Weights of a small model that answers yes/no questions on an image's attributes.
Model: 19.6M parameters, encoder norm layernorm, encoder activation silu, encoder depths [3, 6, 6], encoder widths [48, 96, 192], fusion encoder width 256, fusion encoder layers 8, fusion encoder norm layernorm, fusion encoder activation swiglu, fusion encoder moe soft, fusion encoder num experts 16.
Rows from block 5 of the image encoder, named by matrix and row number. Each number is 500 + 25 x the weight over its row's rms, rounded and kept within 0 to 999. All counts start at 0. Numbers have three digits each. After the name is the row's rms in percent of the matrix's.
# convs0: expand pointwise conv (encoder.blocks.5.convs.0.weight, 384x96x1x1), inputs 0-95
convs0.165 090:466542455490491567498489515502483537516493506473471452468517507493478499536514519558491493513464479519527487484495480508466496481525480509541463493516475500477528507522499466473529559496510524457511504537501550468464488478486477530501494484515465528486495516483474485503480522494497534472
convs0.166 124:519507470478496498522465510490479513444501509504563494477521514507528500498529546529511509515509488509490500505485530541502526473493514475518526546519481469478518523480488438537453525498487569482489499531498465500493545544475533470494529498514506475512492501482506468543540499478498491481
convs0.167 065:518491479514514485526559534522486501456526513524493497456483527500498494534470512492463502475490501482553465532450515495515549477475478518474500477487518524538477535462504471493511457510549509529493499479538501477524490504534486526518523506489506515514509526478496579509529518489488499495
convs0.168 057:467514468495471498508496501522533484482523444514499473474542501488493505470494471469491508533509511485495493536473510511460474504444498463503496467539523514494500515464482523486518489492492503447505487478470499467513527521503520517461515519447523499489476499581453503481551489516509525523
convs0.169 053:516492517524499515482501466466485501554512521473482494528501506494476503484518472478509514500511492495511506547468490522486479507486555464486499476509551519472522523555499499469476496503456470525473435506494495482508487519535521499471467507443472459476531466467476483479476466515522496542
convs0.170 091:478541482492518464478540464524482509517522432496493485505513533537455494460480511522464486467481513504519538527523448494506494504516477487501502489504522501499522502497520480454456518489464485487495531507545493528521517483478497487475522534464545496471524556475490499459529497499507499536
convs0.171 087:510554518540511509541558479446486462454557490509494483501500515483482457501509475480501512472487449543509506469492507542481537507493493502477512482526520524522538523507529511495466484498510488509486531504542543515506529504539459521503500475493487496490501515501508521474488492512533444515
convs0.172 063:488480511505481516513544472489517501515492526477478520476536481541462520503474494526478513489513495533537486563498512467510455495487507469484486572508511534514519495482495477476493555448484472549532491505483521505482518492515506503527491486494447471492488513512503538504478463523515551474
convs0.173 077:525480484460506494511469466476507544508499525506475528546487496489441507490525503514535462520479512526490448544493500531494504503524506555447480527484499496503480502538501466491496517536498489501522516517482479511509481514471484464443509515471527498481522554474520505538528508511473543523
convs0.174 096:499532484548484495516471573521455518491504500509513510525481471469527513452455514511461485529494478473462483534569442497483488506473473500506511504471490524482517480510519452489463538537511512508475505505471501491521461509513517487498536519494521491489503528506490518499493482523527467475
convs0.175 154:537479503502511502484520532503509480529498467479490492533486530500472472483520519490508450490485495490448484503480484489511475477506539513525506509494525491510465528524478479475491491454478521492482465471480514501484503542496528453527544519466491514573556527495529527485523530498548537466
convs0.176 063:525530470472516552464495478486511478491450509517500475480517507480524513491519517472449506498485471471471515520482511528489495501468561464519476536469488515522529475488455491498463485478502504487522492454453483506474487496460523474520495506472485516518498493418518500483527503493475504529
convs0.177 147:477495526499508492498513434477515546482512554477491497519519495512505521507481494495506508482477500445496466525478507494503498508478490514505557493561496495514490448510515450478484515474513484492463535464500522527521464470495562503494507489496551505523502492461497531492476528544473536488
convs0.178 092:466518485513545517516532530459531474483569492458516494501503503487478494529509498462481501490527479548477518496512446490530545449556479481523492476502549478491518509494527541529506481512527522502478490510538524442507523477532481493488510495496499491498496534495490515513493542492523504495
convs0.179 103:497468474464497474516533537506571491550519504454505478492487498446554500472488510482502496482475463515497525493517494507510511509511518522513512543480471486497483521521502509482492556517492474499514510520501543538484508492532465538491580489453503473481478516508496466531499499491517497489
convs0.180 100:530494476504467489510494511517489465494490561465537482453424505502490516467536526520511522497477444495466507495503511519481500507469535504485525517473495486483484533550505478482499488467452516518495488477549509550504511520515549532501528523510501481528476507465536504516509517518493495484
convs0.181 105:490503503446498502480464523504473466456511497531530495553495554482457498506485449495484523463521511485517511511478519467468447516483503550484510474515492504482472489497517507503484480512479503530495524480502477471528504466493477483502513471525573499550514539490539508495494472471484527492
convs0.182 085:457513504491508570476478508527497468493479512505487503480467511482524473505478541494512463494539487513540511457530497509509500547506510471496481468520477507485513472492501504498528483508472521503434515483473491506555518553491453462518481514519477448509520494508504463526502468504489469537
convs0.183 132:505530505507516511500459515496482483492491522500484466454491511522476483502486533498478521473489532481505520532498534481515503497482501538475484542519481474472547478533436479514467553507513471518532529476516515518534529525494521492538466478486510507483439514479480501430505526474527508479
convs0.184 161:542476487528453503537478481486497476537492511491541494490499489527456502475480483519462512519532499496519533491463511515508473514527471529463471495486492510516516487456529499541546490481479451489514512510501527460492510465517480446532562464484461461495499498528518534478497508513501485493
convs0.185 073:499479517502529497548476508478512470470511500515518490475508501487440500446467501461544476514471532510513472494528512533470506507492495510448482467544509501493549478547477471468463498498499555495488538496488478464448528541493492499472496457522499501483502539489510493509496517482516520501
convs0.186 053:500531465499490491482499523532528479473536473537485480484532493478502520479486482476506483545473480459469505529458491510488504525457510477528495481514519500481513515441486499463501519509459486476488493502484486499519513519476535503469528509454522503500500514585444470493541482528506502535
convs0.187 127:484499530519475515512467508539499466546510508513493527515530486549489476538520512480513479521529492431497548497509495485517470476526518517525482529508507505454544508458515507522448508505491449479544488530476521505482472473517509527520500506501488533505467519478532514474464506545513517480
convs0.188 047:492542448504511504480485531514531478475546473521478508472495497483496527495483471475500490545480483434481495538471504538478510516453502505529490470498544495469521522473505499459488507498464484484487497506495472495504519493477524504480525500447511515542490501567438481491526472521506502512
convs0.189 082:490482498511525506539472533471522496518510507530514487439508508508489528442487435478512495488493538511500489482508480472493520484506510532492516507489477485527547495487529474527507459491503554519467490521467480494515530526503498476491465493473476540476514447461475535505510468453508460483
convs0.190 188:436478494497469464479477493504498532500490501509524506487547438503480497513469534524506478516475508500486450493506475519516493496552499482489521478498509550516494499522478480535454502523491452518525536460457515503487502490481477519536503456520480520481518486526463506480481495553467479526
convs0.191 134:512513473526497510512517524496542472485489485448465494502499504480548517526438511490493447528517458510519511483484553489451443488462463503477492488542505486492532456507510554479497499512465512525510495511486518479503503551465480493507489518470513515543520491505496504502502528495456507514
convs0.192 072:478516523505540527491504512518512509479494464495472478484489505536537561514476526504469494476519474492511477475475545475468473491470468509513519498483508462523536521494502465477482527534545499449492505523427501473497499443527516459515446512491503495494497488516507512501497536470471497493
convs0.193 126:510466500487507504465506454491535481483485520483510432540501502545494554541538459523515498450478495493464509487537471495507482535505502503510497456518534522499526504511493452478540539453496495509490499489518505529515460517487545505488509488498537497537498493464489494476498515534510534488
convs0.194 097:480478477465481505505496480501518512517542500510475486488516474471502488516490512493544514532521522496516421455503519562482472466528487491543500492433471490495520508496482538527525507508493480500475494479521534493545495478489526539487493494522474488488509532491483486475546532472533547487
convs0.195 048:482463445475482557498520469499454507515498489496525494485515457460488499416508515515511457509522475505466485476489504511460479510498503520498507514525527464525539512521517494480537485469516548477509508516498526487455517495518470478478522504513463517488484467520533486525494476540519492522
convs0.196 057:472507500492468487501500477487508514483521442491526478473540472498484493509512462472527544541511531486502468541503509470436446513459511475502517468528518551489501515442470518490492471510465526488527512481478492474496520487501529526476517512480508506481482497548460513477526502498533498479
convs0.197 128:530506504488535464521496472477521483505479510502487474486509547492528478487521478548507531561487497483494487511533507508479532464484548542509508497485520471499551470487524489487494474505528467503505509501466501541457535536519495458526528515495535506491533467477468484467494456529529486466
convs0.198 057:452557486499517519515520500516505502496491467525505458470475529496483529458518517494493512531514431507511559506472515486516517488495504520509488536457543525498528511520505481500524517479521448528476538513479534481488491484520490518541483495435528514504509462503512489519469492533526499473
convs0.199 176:449567493489480507481508482467525554505510499437493473487517540488512472515491478515537505490481493519498453510501498483548510500468520468487535521495491541565531523529524497504496492519482482489482494525511473495493506469505546477524496512513479513517482508535450468471502483527510462486
convs0.200 100:508512476487488492518464501477518516512565520505517478498471495467488528480531471506491523490526501512506506479502478525467499490529463523532483474530465519527479510492498509510478439505562516460494539466483477501490489514493498527482531494526557519514513534564519507551533492485479539493
convs0.201 064:508529488531510519483503471500478514510446493485484494484497502488577491531516567506486494509514465541489466478535477482454526535507507518505484482551522491456521466537531470478493496513487498507512518501490555442483505527466516509501472519515483508490508507517538476514510514472461515488
convs0.202 117:551483498517485512502519492510502497490492486527503547477458522498516515461479459515509488548462503564469472488521518524497528514519530523460519491497503527494474479482503526540498462514497518546485476522511484491466512518531496461499494522522523531454494529475468508452511530523531509449
convs0.203 143:488571510481510497576541480487487507536513528479488485495517510497448508506510486530484462497498536464490533551494484502484507470499492520476454509541500533515510510518487460493522493479524523489487526521516453474510501508507510489566500488489502545517481537460489475496526490519471506513
convs0.204 072:515540535540514511505517509476525498505525444512545514525509521535539553522508548536536496526498500505496525549481553499524557484518535522468526490523522461517540517510473518503504473533511492533449487487509519522528489515491525513469489506484512525523503500480522483494504516504532499503
convs0.205 120:500504504524469474500522474465500483492483509472468477510482512488518485488495500520501483511478449512492495441487527476483424474484491503505472483515507511468443533484477472451520509473483501504515485504466529525448503536490514504507525470460471524536500511484473500458477541469446497506
convs0.206 141:543506518523494454534567575488456469478485502505526545507525528487488487486540510504517475497486527486497490485544482512454509523520533501537476534463491499479503516515487530497474512512510511516505492530506506496462505503519496518494508511451514497550524534499500511520484544521551486489
convs0.207 090:491504506534487527450493468517507476495479528451486532493498542513456510495526518553510489479488459517509497525471443516487474477501491563470513507488513551530507484524460506504510542463505477546508491504498488511489497484510511494525482512510521504561490496489501493532461509545480478542
convs0.208 108:493505485531506521479482510554533544536493488460508488510502482527450577491490543491483547515512498476488542472501513469489495495489458479491443528509502502474469477531529530459534506509502509502515516522483475509464497451531486490491516509535536507526499519477519498526515495460512513498
convs0.209 105:498523449479462550537478506524489464489499474519510498513474472538487459502483502481497468496551476489507477492482545477512452511510492499529499519518507542471465477516537517505495452448479530482469486490475502482499510509486509518484530520500532481543487521481564523491499449490511506487
convs0.210 062:501458466515496495511466518497527485479480489540492551460505543482487482511474533488497510518530495508518533483505507505545508486522498505487512515489491491500509482531546466500497517536477495517491497488497443478517547566503502483529504491518426559462497478478478507484507513514468453524
convs0.211 094:490482529473522507474502474485490489518468489480477525532503481536506548526487500490507439514478476546514481508509512511490527459463515511464517478523493490495505459520529457499540542493516473548498552485493504483508467500488514554503479493485479537512479473508518455458463501496448504519
convs0.212 060:466485548529491471487469510479481555515475467485552491546466535523514488464507495536493524479509522455471498529508523534490502499525475528535507502505530483447469526504521498487520472521488535473497458485510509504501478459500515498492523481527508505539483485501484536464493437495524490505
convs0.213 121:470486484486465521496501510471509516494487509486521485488493474530483477532511508561512498539525525477523560521506474476489518525549452506453512505535522505477511482504521517478495484550555505519520505469532530487503517484469493499474508529498511494512488514507511447539502518485541541442
convs0.214 139:523496506449493521504521508576451474504504469525479505524476500493465474505451500534496470490541518492480502473513489484455505515493464506475501475529503498475512525439505506514476513491461491524467507493483520484506512529479478490490466527495496423515489500500522508541533471527488463479
convs0.215 105:505523526506471500500505496471514526540470486444480563557487503519542495524490478475531547527516493501479515530520515514482521481547504539495502459504511522504461545534525505535477517490503502520531498514563455520532504522490530478508488491489523558498502498514515509524522482508499492499
convs0.216 153:513497469536515487481517539496513519494484480552488507523495497487520475495505469540551462514473507533499508473519481476521487483490489518497523488469496510465513532500524539540543465476491512507462446522440485495518427505525466485529507478474529524521512525490551512512488494518522509502
convs0.217 125:492464518511580502474520508517504496505516510501532468497506498498505481497512487497524526483525509508481505517463518505472467549481473521476503518501481510510477496534509513481510496488493487466499452500542474518527559533482481494539507486505539427496511499488567506507479537527495458452
convs0.218 054:469471507503477494469453472526503508540510493488507544527517473516525485471517523490521486466489530532506470512534501485501501524512498486532511515546490526502503538518512510448497476469505496458462559512521494506466450471482458516515535461513491510476490496449486532488459506544527503496
convs0.219 066:501512503538492509483518512509488565529517487495492517542453522539513510523530490491515484501496540527499519530489459485489513520490478549496490525507538530544462521496478502469498449501458510491509475512573478529516520503553513473483525493511544483536509506479541506475504497492466497517
convs0.220 060:492510470518511495501463466476488489532518481515466489486517478474514488532548481473475476473520504529513490496515490476497477507554463485496472437484511490466522459536464507508516499488553442521489550512483498488498497513491510507473475501511514531507468532503472505527493462439470484463
convs0.221 076:473472524532510522495477491488523500493503467524486439479497548485505521523470470462494564504506517468508456487528516519494504533515550515517478491505461533489484503494525535499478509497508467463506509492509500480478491502531512539512519493549514459495522499552510488523506494453439535486
convs0.222 079:521513495480451475486495457442469505529510456536508494514520542514464541480503516502483510518538496518475473495463516503470471476515458514517506499538496505433484513540484487545513530475523511496463519510507454452508496492514482505495447497509506500519494496499541505483476503539530525492
convs0.223 117:525513510492481531491522451475484535518486499509505454507485492492517499456550487526480489504468504512433486501502512486491513499517514503484504457464537495513537470494548478504516532508533510450508493488455457504519524508475525462518507536490479502519492470516504531491564503535553510488
convs0.224 096:509499524496440486483478507493501493509521546480491533518450510541513538545493482474499515479469464506462483507478521468437504555492515548496482471483502494520518503490567494501494488526471519471529516523502478475444489498489517475492502468499487488522465520513522511530534477535507497506
convs0.225 075:521458470453488497490547491477511493512493551498499485498500482502524486525481512475469472502509474478497480490547494491467529496522514476506500489509466506505498451494499495470439501494489492506527497493501514470505486543474458470458495499539493470477472472527477522531549482424528486459
convs0.226 057:477519488496532548499498500489469453504507487463489503471469562495486463510497514506521519497514501483496507526501491522498519474518486498497501489484479509540512503506513486492463535486462484533472491525512517511493503511459504508470561525475511462512499442446473475513527521506538462581
convs0.227 164:536494503520467517467466577509476512511500554491518492480480542489491474514486508574528467515503474503497477481522501508509496493502482531501501511492534492440480497522506527509531514508508521514484439522504516500484500541524477482559540503527513503522501531498541542502520488516483523483
convs0.228 054:511514451504483500466481527509526463485536461557497486472548487482505542489472509478482513528501477459460488548473511508504484537447517493532487494498499490466504517452477511460495524498473502457499477511483497490499512514490514504456511512465524524513496490553455475496519471524509494540
convs0.229 106:521485499506529507531510513538501477468503529524515467453476529519571511493491508544481502475479475472524510512469498463508511495523493494499572464502508491489479500505508481498482518488526486525494491473468560507533428533510484480494491492521523512493501500491468471485568471514516509483
convs0.230 066:497537518482525500491533462467506521515470512494516512482523529493479493509510507482494444486520486502520457462510532506531556483504486520459507487499509509525450522489538475533453503533533468521495458442536485542504490518516511512546474499458479517526491520505486517508472494491471462473
convs0.231 039:529506498498512507515503504495507465469498545531504489462496519472488488496502547517484475538486515500512556491492517483514497551510505526500509514486512433509541494483522476471510443495518515513520467476501525450488498515514507516582547502503502483463498484473508518514544515553492469487
convs0.232 137:476485482515548505517526497518525516500569503464505496518470535523507478496526507465495533479519434563495487496516470475525561512517516495532472448472505496486503549511515532506482501466506526507510486500524522457484513513476484473532533490483516526536516520473516487489483505490533496500
convs0.233 138:461498474504476454492509520489493490514478530465520524483466508492470450483456511510522501520459528484507494510473501491497522451535516504521528510501539513485506535496474537456523476542484490460532494543524546538497469506534489511526519482479456542549471495527501510495473528494502481503
convs0.234 087:472516522534475516535484518497502495443501525516507453498477510514490518465486480526504536494538514521497486506514501470528513482507514524505522509498561500492556431536489492506487506484498531481482485515452473507522530468526469485524444519472527477482476510518478511518542529470521463479
convs0.235 165:485506464491513502462512502517480493514511460507547496467524503529548486514511481530469491494509496480488505535498510511473485490469512491509506538544476515569527550490500502521533488552495504464515492545461506511488501464488456535483465500488496491486502502550525501478465484546526451528
convs0.236 114:495471511512508485507479487482528462474458461464489436455533509518523505485490489530444476554505460531488490576506531513467489494524506491482525551505451503508498501482484519506483465472514486499514490514508484471541486476541505477486467475499516515505485477518482507499503507523535484500
convs0.237 112:546498516491503484519473522516511505555539518485507528562495493480468530499499536507488497534520519488528524492494478530510522548530511517511486495556539542531506505498523537486472504527477498474509474480459497501475523501445541487502477459508465501512458475534530549501480494490502490491
convs0.238 111:474532485516505484515500472494496473455525502523495502536520522463525459455429490521492517482509500517533523528551525507517494524502519522544508530520499471495518499499508528505465512494476501506523501519489467520476511501513491518490521500453529545515512497523571467485463491461455530525
convs0.239 090:487476462513534473515531485469503496561501476502515532507542483467507522482487479514491489568503542527526513501512506505530478518479497476523547489517515516495505496507540447532493499437505510490495515543546456507504474494526504542476476464519484513491483505527481458509493490467490490472
convs0.240 069:483528548502464499493509519489517514532501516488464489405467524495546506482509518499463513451510480479500492512512506501487477480518526507530507492552486497498494513533478481517481548521526497508543495486484529533496503578503521551479484496527516500511466481537503491532518514512491505479
convs0.241 098:482538510510464516515477548518475541472529479515542468563443522517514507550484524545486470480524514483515530488504502513485509515471529498464523520492498482464518496518492479543561508508495475473516500488520518484518534507478490492454510524495507469532504537526502480501514522477483528477
convs0.242 101:517525487537508522549531513457527507494500467486468445496539489493501530504500487498489472477504525528500472516464486479541520466472486480503514534507498475520495519509494524517482529473454486543492578524525513514506550528552499502468523471518530482508485481524533474509494500490510533518
convs0.243 136:509518434477494512529517523486509517504516443487522505478486496444485489500514485511505438462515529524471522501545500521461498495506521510522493509506479505497524502490502567498512505516507523516541475509525503431482513493494516494516530528453544482528467499519504476559505519469506509485
convs0.244 047:458521521531502511484515453491554501501507495460516534490484516481458488493519516506477493520499532528517496468469500542504521525456542501496474547494474496489486474510504481452526512555452513471516504498518497439518441523520514507499489491493479485542531512509538486510482538493498523475
convs0.245 119:471531441522471533488462513480485489520486467532530482538505514509504533519511495472500516531481499504522490468462535513529531468529455523465504499498474520482532457500449489534465530539475493509496503485506510520574505498515504531527519527455534506529512501493482484519489483517489510482
convs0.246 113:495478480539434475494509537516451472530476525487515492487483532438556525485461470500541457501532491489499501497516511537454485516510489531479519517516476468478514496533502502510533521455469504541509528520469505480522469499488515529507476498489479484513484534482511538497477507523483480512
convs0.247 062:491497491515481502501504516538487487477480523536499490492468540503465482497517497497501490505518490507528511564476496500492483501470469519522478518508503513473496476519487505428470469483421489504507481472504433530474460502474496513462537523538512484511456468501538530534523507505499537500
convs0.248 086:493510512582512527509587493490513515485526518517544481515525537483466501507520509532427516471511508507467529494505533493509498481543508514481486471452491526517506504531515473514475517493524488478481482462527486488517519512474495533497472510520512505528512484515510483541480485460518504502
convs0.249 108:479473558512494463465546484494483498514516471471497506476486526518485518507477467493533508472520578481514501547524506464483517450486522521493479522496519499501491501526460502458541512532517510515494483501530520533505471540450515491470529472510490486557521484482525466506508502503507513488
convs0.250 139:482492477502499523485508590541501478510472521500505493524467523496515511504487492537488466482501523476459468535536452507525484512509505538482496508470518563497521487506499515514485526481461498496468502497488533488521458545512542463539486511502534535548518514465497527509473492499510493499
convs0.251 069:488451510504519465478477547528525496483492510481467531538508522495528534529460501511485499498518495498479494492545498502481512515523540482520515479509485537502486507479545464504521504540475502488516483531483559500456487548479507471484495532498523425462462495529535472514525488487496507520
convs0.252 083:518462509495520483486479531480499525502528468533521504524459480543531452484497507532516519465495498494525521529493525512466489557474533512502470500528528511513522474472539518467508509491545535486464506505508499546505505497479498536448534486536532509470479495487526520503515547461480466504
convs0.253 102:506495469543485441470508451506470516464497513527511510466506489458445519442509504495520515527507460447507503451478495446516495446487474512502500494478471490497475492526515485512486502470512509503519463496488519468504523473520483484532481490491515443530476526487498473483486488509462499497
convs0.254 140:467490515486529541471487494517521530565473484482492469518527515477502508544497523523503492477495495477480514441513486498526516518510475516481479451481520520489487527551530459496510526481439495493537510475478513506536485487534548495475524522544503505476510486510536491468517457506480487525
convs0.255 101:473510471537471497492477482515492479477509488481518505515539501557491521522473503527481520526478505479522480512521527505507491507511514500472484539523492490506522466555520477536560525512472523559500487464478519502510525560495542491468509508496487512512516503447502477505488522517576520506
convs0.256 143:471510499497472478491479556514489501510477524508485457523476507503513493492508494530495501484512557506529519526508509483589472530475524521502515500527464502534490501504481468505501475524462506505527508519519528471450488503503523501523510492547471437494489541481509478464499497487453500450
convs0.257 076:504492464490476473554510516515485499502491516462493498526472510485483538520520544521505511418508481471523500507494517473444541475521505486506512535500488467505468525488531524474505524498516515480499477500505495473530514523548475519521506498462510466454501513479472507551537487502530527452
convs0.258 060:538499516513478512536501511521481456517481507479517474510478523471475474504517529501533483504513458571468531494533496509473532521569493480479532527474492487502522537552544493459504524521491490511466482477472533476465504507533481501506478501512489491478478512507486470463479448501508508520
convs0.259 040:498493483492496489509511485461477471501509480500493511495494512536498506484459505490528464475502515513485559483522483470553484488467471491450509488501488503511535494521438504526494495452448490541528537447515481571494507511534530516519474494509518502503484501495537485508524482526463541473
convs0.260 089:547505523508493526481487495497502509529530503476517521500485462502551505496490502533444482490524536497504522512511534503516470486557514475487533494525490511526504459518492493463453490507545515514490484495509520471493536523503507538442502497505510538461497524500496494481535491438438464524
convs0.261 081:470500495512542482496483500506491518466522478484513500496530520497487484502446495496514546497488460537502515516468504485447479524498525520467498499496526490492534499534516515506499468483484542507493507463500503505528553507522481475562521501523531463464506488475563466485474485535473508434
convs0.262 106:526459495486527493496509487516470466503497490508480490524536517448495481513492476519528450502532514510483510514478535440500495530459551496499519540471545448490522509514526502468459539458490526500493492507552511481487526488522486528489512506524530488533509522488537495542529509483532519490
convs0.263 163:478485512531551529488477485506515466526524504451495462494525517521538487522493522546491480455504502466465514501530481488514488525510544493500511470455479477512449514514510484492514498465491481502487483502469497497537478507518516494540503523536464534467553546494508486498541460475458510479
convs0.264 126:495471525508560469536562463548464502441487475510498486476483510555524464528529488529517473511489494512486511544502522483477472441513509498505488484493470491515498536502519504514558508501498503509487501462489489513511512487520526488470513489502449491495471469518470495487463512533510483518
convs0.265 085:484514456491498499502481503462503502468457464490497516516492503448512481515526497493487548435501425525517512458488511481501524464484496504509521474545508475527478445519508520474537525456452514488458511505537527497525510509506523512486514516538492470489486468516502477500495504498499462511
convs0.266 175:526502440511493485470509539493506479520526478463499520475464510536491472488508488473491512498508483543499500534475509481489467455453523523487484461511552498515484513531500499502483483535527532503476531527540478468511522496501481516522497524489557520504483506508523495475467488507534529423
convs0.267 057:502495525535490468509498541525452516515543501495523471481511517516481504520527489503532508462477484494510467514512499496504482520449510522462493552456517487477491484476513490485488508490481513572512492518546506506480496492563487543482524471478506511495493519455528532529524501518469492437
convs0.268 074:493484486516518516494469476491449490467469506496451498497541485516487410491491493489507516500550486503475512494513519502502500496492534480519484519491494554457486441494529466507493469487475488518506505478496488524542537501497527508499503505473491485499545506481498473506432524507492515565
convs0.269 049:447477558522532491504512488493516515499510538498489515525506516481483527514458498490472514488490499532488485502497452466518523496531479500530502488491506488506501490469534494492473556438509478489517513486495499491549514436496509518529495525529502466469531521466537535512500467463487545460
convs0.270 070:507484503511506470486500457458521478462502476486505521499497543498490485492495478513482510484520472433539454472524538474464507520469537551489506455488467467463522497497503496522525524507526504447455499515490497507517488488539505511495487512521456526487531550515524514524508538535503478510
convs0.271 128:508536464485523484496506523470495544505487453467452529491473524450459456473486503513461426475463483468496499489518507528505488509513529504502474494531494496515524482485498532470540479517526502477555495507543555513503495518494489472511509498493519496512473511524514504512491473527534460504
convs0.272 122:473502435519530521464560510487488513480494530507520483486508511497517545461526486521534501509485516466481482482487484464451536506500508491479528538508485506521544521487533502470515499474519500464479503487517488493503474537516522510500454482545455519520469469540474463499513456481522514478
convs0.273 079:524485469493465480477485514526503479498493567475539474468424480501504524486526535536507528497494434491464517497501514519485510493476517466507528522464493495481490509542513487473494496487451528510511500488529492566480519525491536535492509539503512497535486502450522487503502506515486492486
convs0.274 129:497557518506521499521545494511462487501518487487503516483521517510522480498488517459538487505483505491525484493491498476501515514471451489504508543509498532502482516459509489544504500471474471570530473481530519499541513503553477479513487533503450519542511511484517554444476528501521469498
convs0.275 094:525517542494520480457487508539484507513513486502535472517478492468525529513478501531504470463467539471447486531489481510480502514504547508465498496472486497526510484468489498490538491496516500491492488459503502455443482525483542504480499535509483484484463528448507506521478471493487491576
convs0.276 080:515528493484472484454490515547503502503509509491479533489476484536514511478482495487458440461523507489452504495505468513498527482484501530487546521537482499452538457492466487530510471547504477480481509481515484513537499481460478430489531469494487523514477512467488520487505478502502528532
convs0.277 156:512490516536494539520594472461459472486516519533516482482492525488513488512485537464468498492509456505510501489492533492501539531530486517500490456510488515568470509483509477502469513508510489524482502451523504446504469496512506529499513505529473507536508525478497550513491487504528489511
convs0.278 081:563495461525518471470519519499479497542517498486436508543520477505491490493536506475516510533542502537479529480466510509509516476485504437508532519481497477521497538498519486480490514487477512475465509512522469535527519448514482518537472448498496504484505507526473478512465485496485543509
convs0.279 098:493527504528525512474520518503525522536540464491487503530507502461530485510502503457485502497480525515518528530490521536496487540505500510497504461497492500522522520545536487539545433539502530480485534505557511509499478484510470477543562513515504493482510500511497495485508521442540528508
convs0.280 078:489511535488458502489487521491465500484505510512525505484496464490470525513457465499494495500453513505469511540532484462485443492483482509483532495498470474499493464508481457475478505541488485506480448485514498474512452512469512451484486513490578511472501517537466491510500489545526472480
convs0.281 107:475523558519468537493528499526467518468495479548552513511498493467542529520499489566514437515523519495499506507491487469467479478494489467461503527505536503476511527499507487553482495496524509511533481512512507494464475458482454485517499513495486505527502498475501480514549480513519510468
convs0.282 154:526474509512479438456501538532492521500517468505470540482457519503513519544479512487496555490521546536454476512462484474487483498479492503514474484528521535515509508506529542502512488504492518481453520490536468520539510507473474502490468488480507525473458522524545510521480493514478490525
convs0.283 130:544529433473483507500551537471468491487470484534489524519473510431479463502485497518493456489437485491531495485507516529496493484502537462504505491489486507498497497488489501472539521521509510490554483523488517495485481526488482483521494513487540501540484485546525474529494485524526523533
convs0.284 087:522546485475507494475469516496475503503489513516560481499490506484515537533471514545496493505483501486541515535529465486467519448520523478493505490508462482525552495449473514487503517511460504523452509465502493503506506521493535493490507546462516478475476490445536521542482507498523512533
convs0.285 079:493459537498552508460507473518496519496474526466450482538506490533476527517486475502469501497466518523504473493506508512511458519544519527520498492471444483521511491504499474491526502456481492528444518501456505495495491489522539504514514493553496507499517523492543546540515491532456516483
convs0.286 064:537471502511479494456530483484470543500500553493503456457477469477482492474519500518518469497491510489492515451479486482543487486484487511525473495501496503483500516474526450486499561509511580506535519531495473476470508524472508488546492502505493529509460461487488538514517517507532505503
convs0.287 151:505502491496499446556466524500481514489510519512478532503482473507490500517518499455431481451527484506535507521495477498504514506532431518498489451500455519460493500521449479499479513516459536520516466517513542513463489507457493490502530526499500512482490488479503509490481528456488474497
convs0.288 075:532512474501465496481477504472479521541470472497479520502462488534524490521534507523530509523491476471489500470473489495500510512474499512508510502450501482485510440534484453479461533483447535513521539540519527510491461525508505548544509536486473501514489505444489494480485512515497457478
convs0.289 058:496521471511519483482461466484490504492493490483510509509502538523475534478475473487515516481542475477466523474560491513531495503470509488499473506517488504536484518520505459472490516453458524489513511470552451475533483488506551503500470487501508450515516537498564498469522497536467513514
convs0.290 085:527511504522512471503523479510506515471509504498505490461500462454469488486477477490522487482504507535426518485455527483493483437498493516456501501487510526536519536474477469487502451508484440492441511512496518505490510480505540496457531491473517512492488509437492502473472505488511473495
convs0.291 172:532491451523485489453480495485505568500502536490514484447507560500497467500489511490520534474457528508497536543532495504509514494474518551503492499501499502508518494483542530499532477537514449478545492559491453477483472488519484510509514517486498511511502502526505511486472469503479524523
convs0.292 074:501512531488528490517507514488437480494444528484514522482499515510530510457487519509487449473532498511469563515469479481475487512443509491479495468475475489493491509491511459525460512469498511498548532541491481460505504483466547475471460491500519505509513473521511472515527494526472496525
convs0.293 067:518482489480500495526464521476486512484467552495492514512468492529526509502555516520485461465489465487513510484511488486457485495503516481495509499507489461495473524505562490504449538525457499524504522547543560461496498531475488497536527507512498502536483504463491469529487485503471507451
convs0.294 098:505469506512474513496487479415537513474477509480505551514466496482530519526452485529498500507509482542458507525479528473479479524499518506506454476540488460520495498492570498511476475522504460473532498530519474516506434511483511494503526507507490491515501484476535489526524507507509511490
convs0.295 088:494455535539457485482518537489451507480453507461509543477510531440490519509479500527553474486542490503472549513510505503484486480481484530471490497530528512492528471504526507512489565514526479509514510507515503453468491509492495485514490536521493490539500470467508540518503478500477508507
convs0.296 055:512532462493475481534528482460531497445486528481475548487518485488545513457528450509474515504461462499501512522481470501515521519505471463498458519505518506509495526513454487520530463481517506541506514487465472469459502457511483524479497462512487504482497512517510451523491519480503484468
convs0.297 056:510544492511490493496468509474506511459529460516513492483518464479521514498504482463490490503487485450462501541492484460477450521472498502505519492474501508463502525482495503489437497515457488499493474520525503483502487497476548488493548505481554504504548524560465473493520457534513482526
convs0.298 119:491517476496517482526549527489488512450530516481481513503457526471467505482503550531483491485468477455519508503453510513511496505454489504479509522484533496495510490525561525445502528503483523503495519511554542469498515488525485482526492505452487474532461520508475467523482510505536468512
convs0.299 107:477493512475479550475529490512496510491511486539465538490508520461545529474495528502510508508494502522471510483553501477461475452476489479500532508499532535486538521488460490519514536477448538472456459524465479497452475520519497495502517500511482518491520493471491539452499492484489525481
convs0.300 136:487510486517519481483496482479488523478520509495526511468553508461464470509503518544493502502490475554525524496499494517525552471516475529488509512518498521495501455476494514476481494547537478456516510515522500512498534514514580527502519484531515540515487481472515497435487469507472464478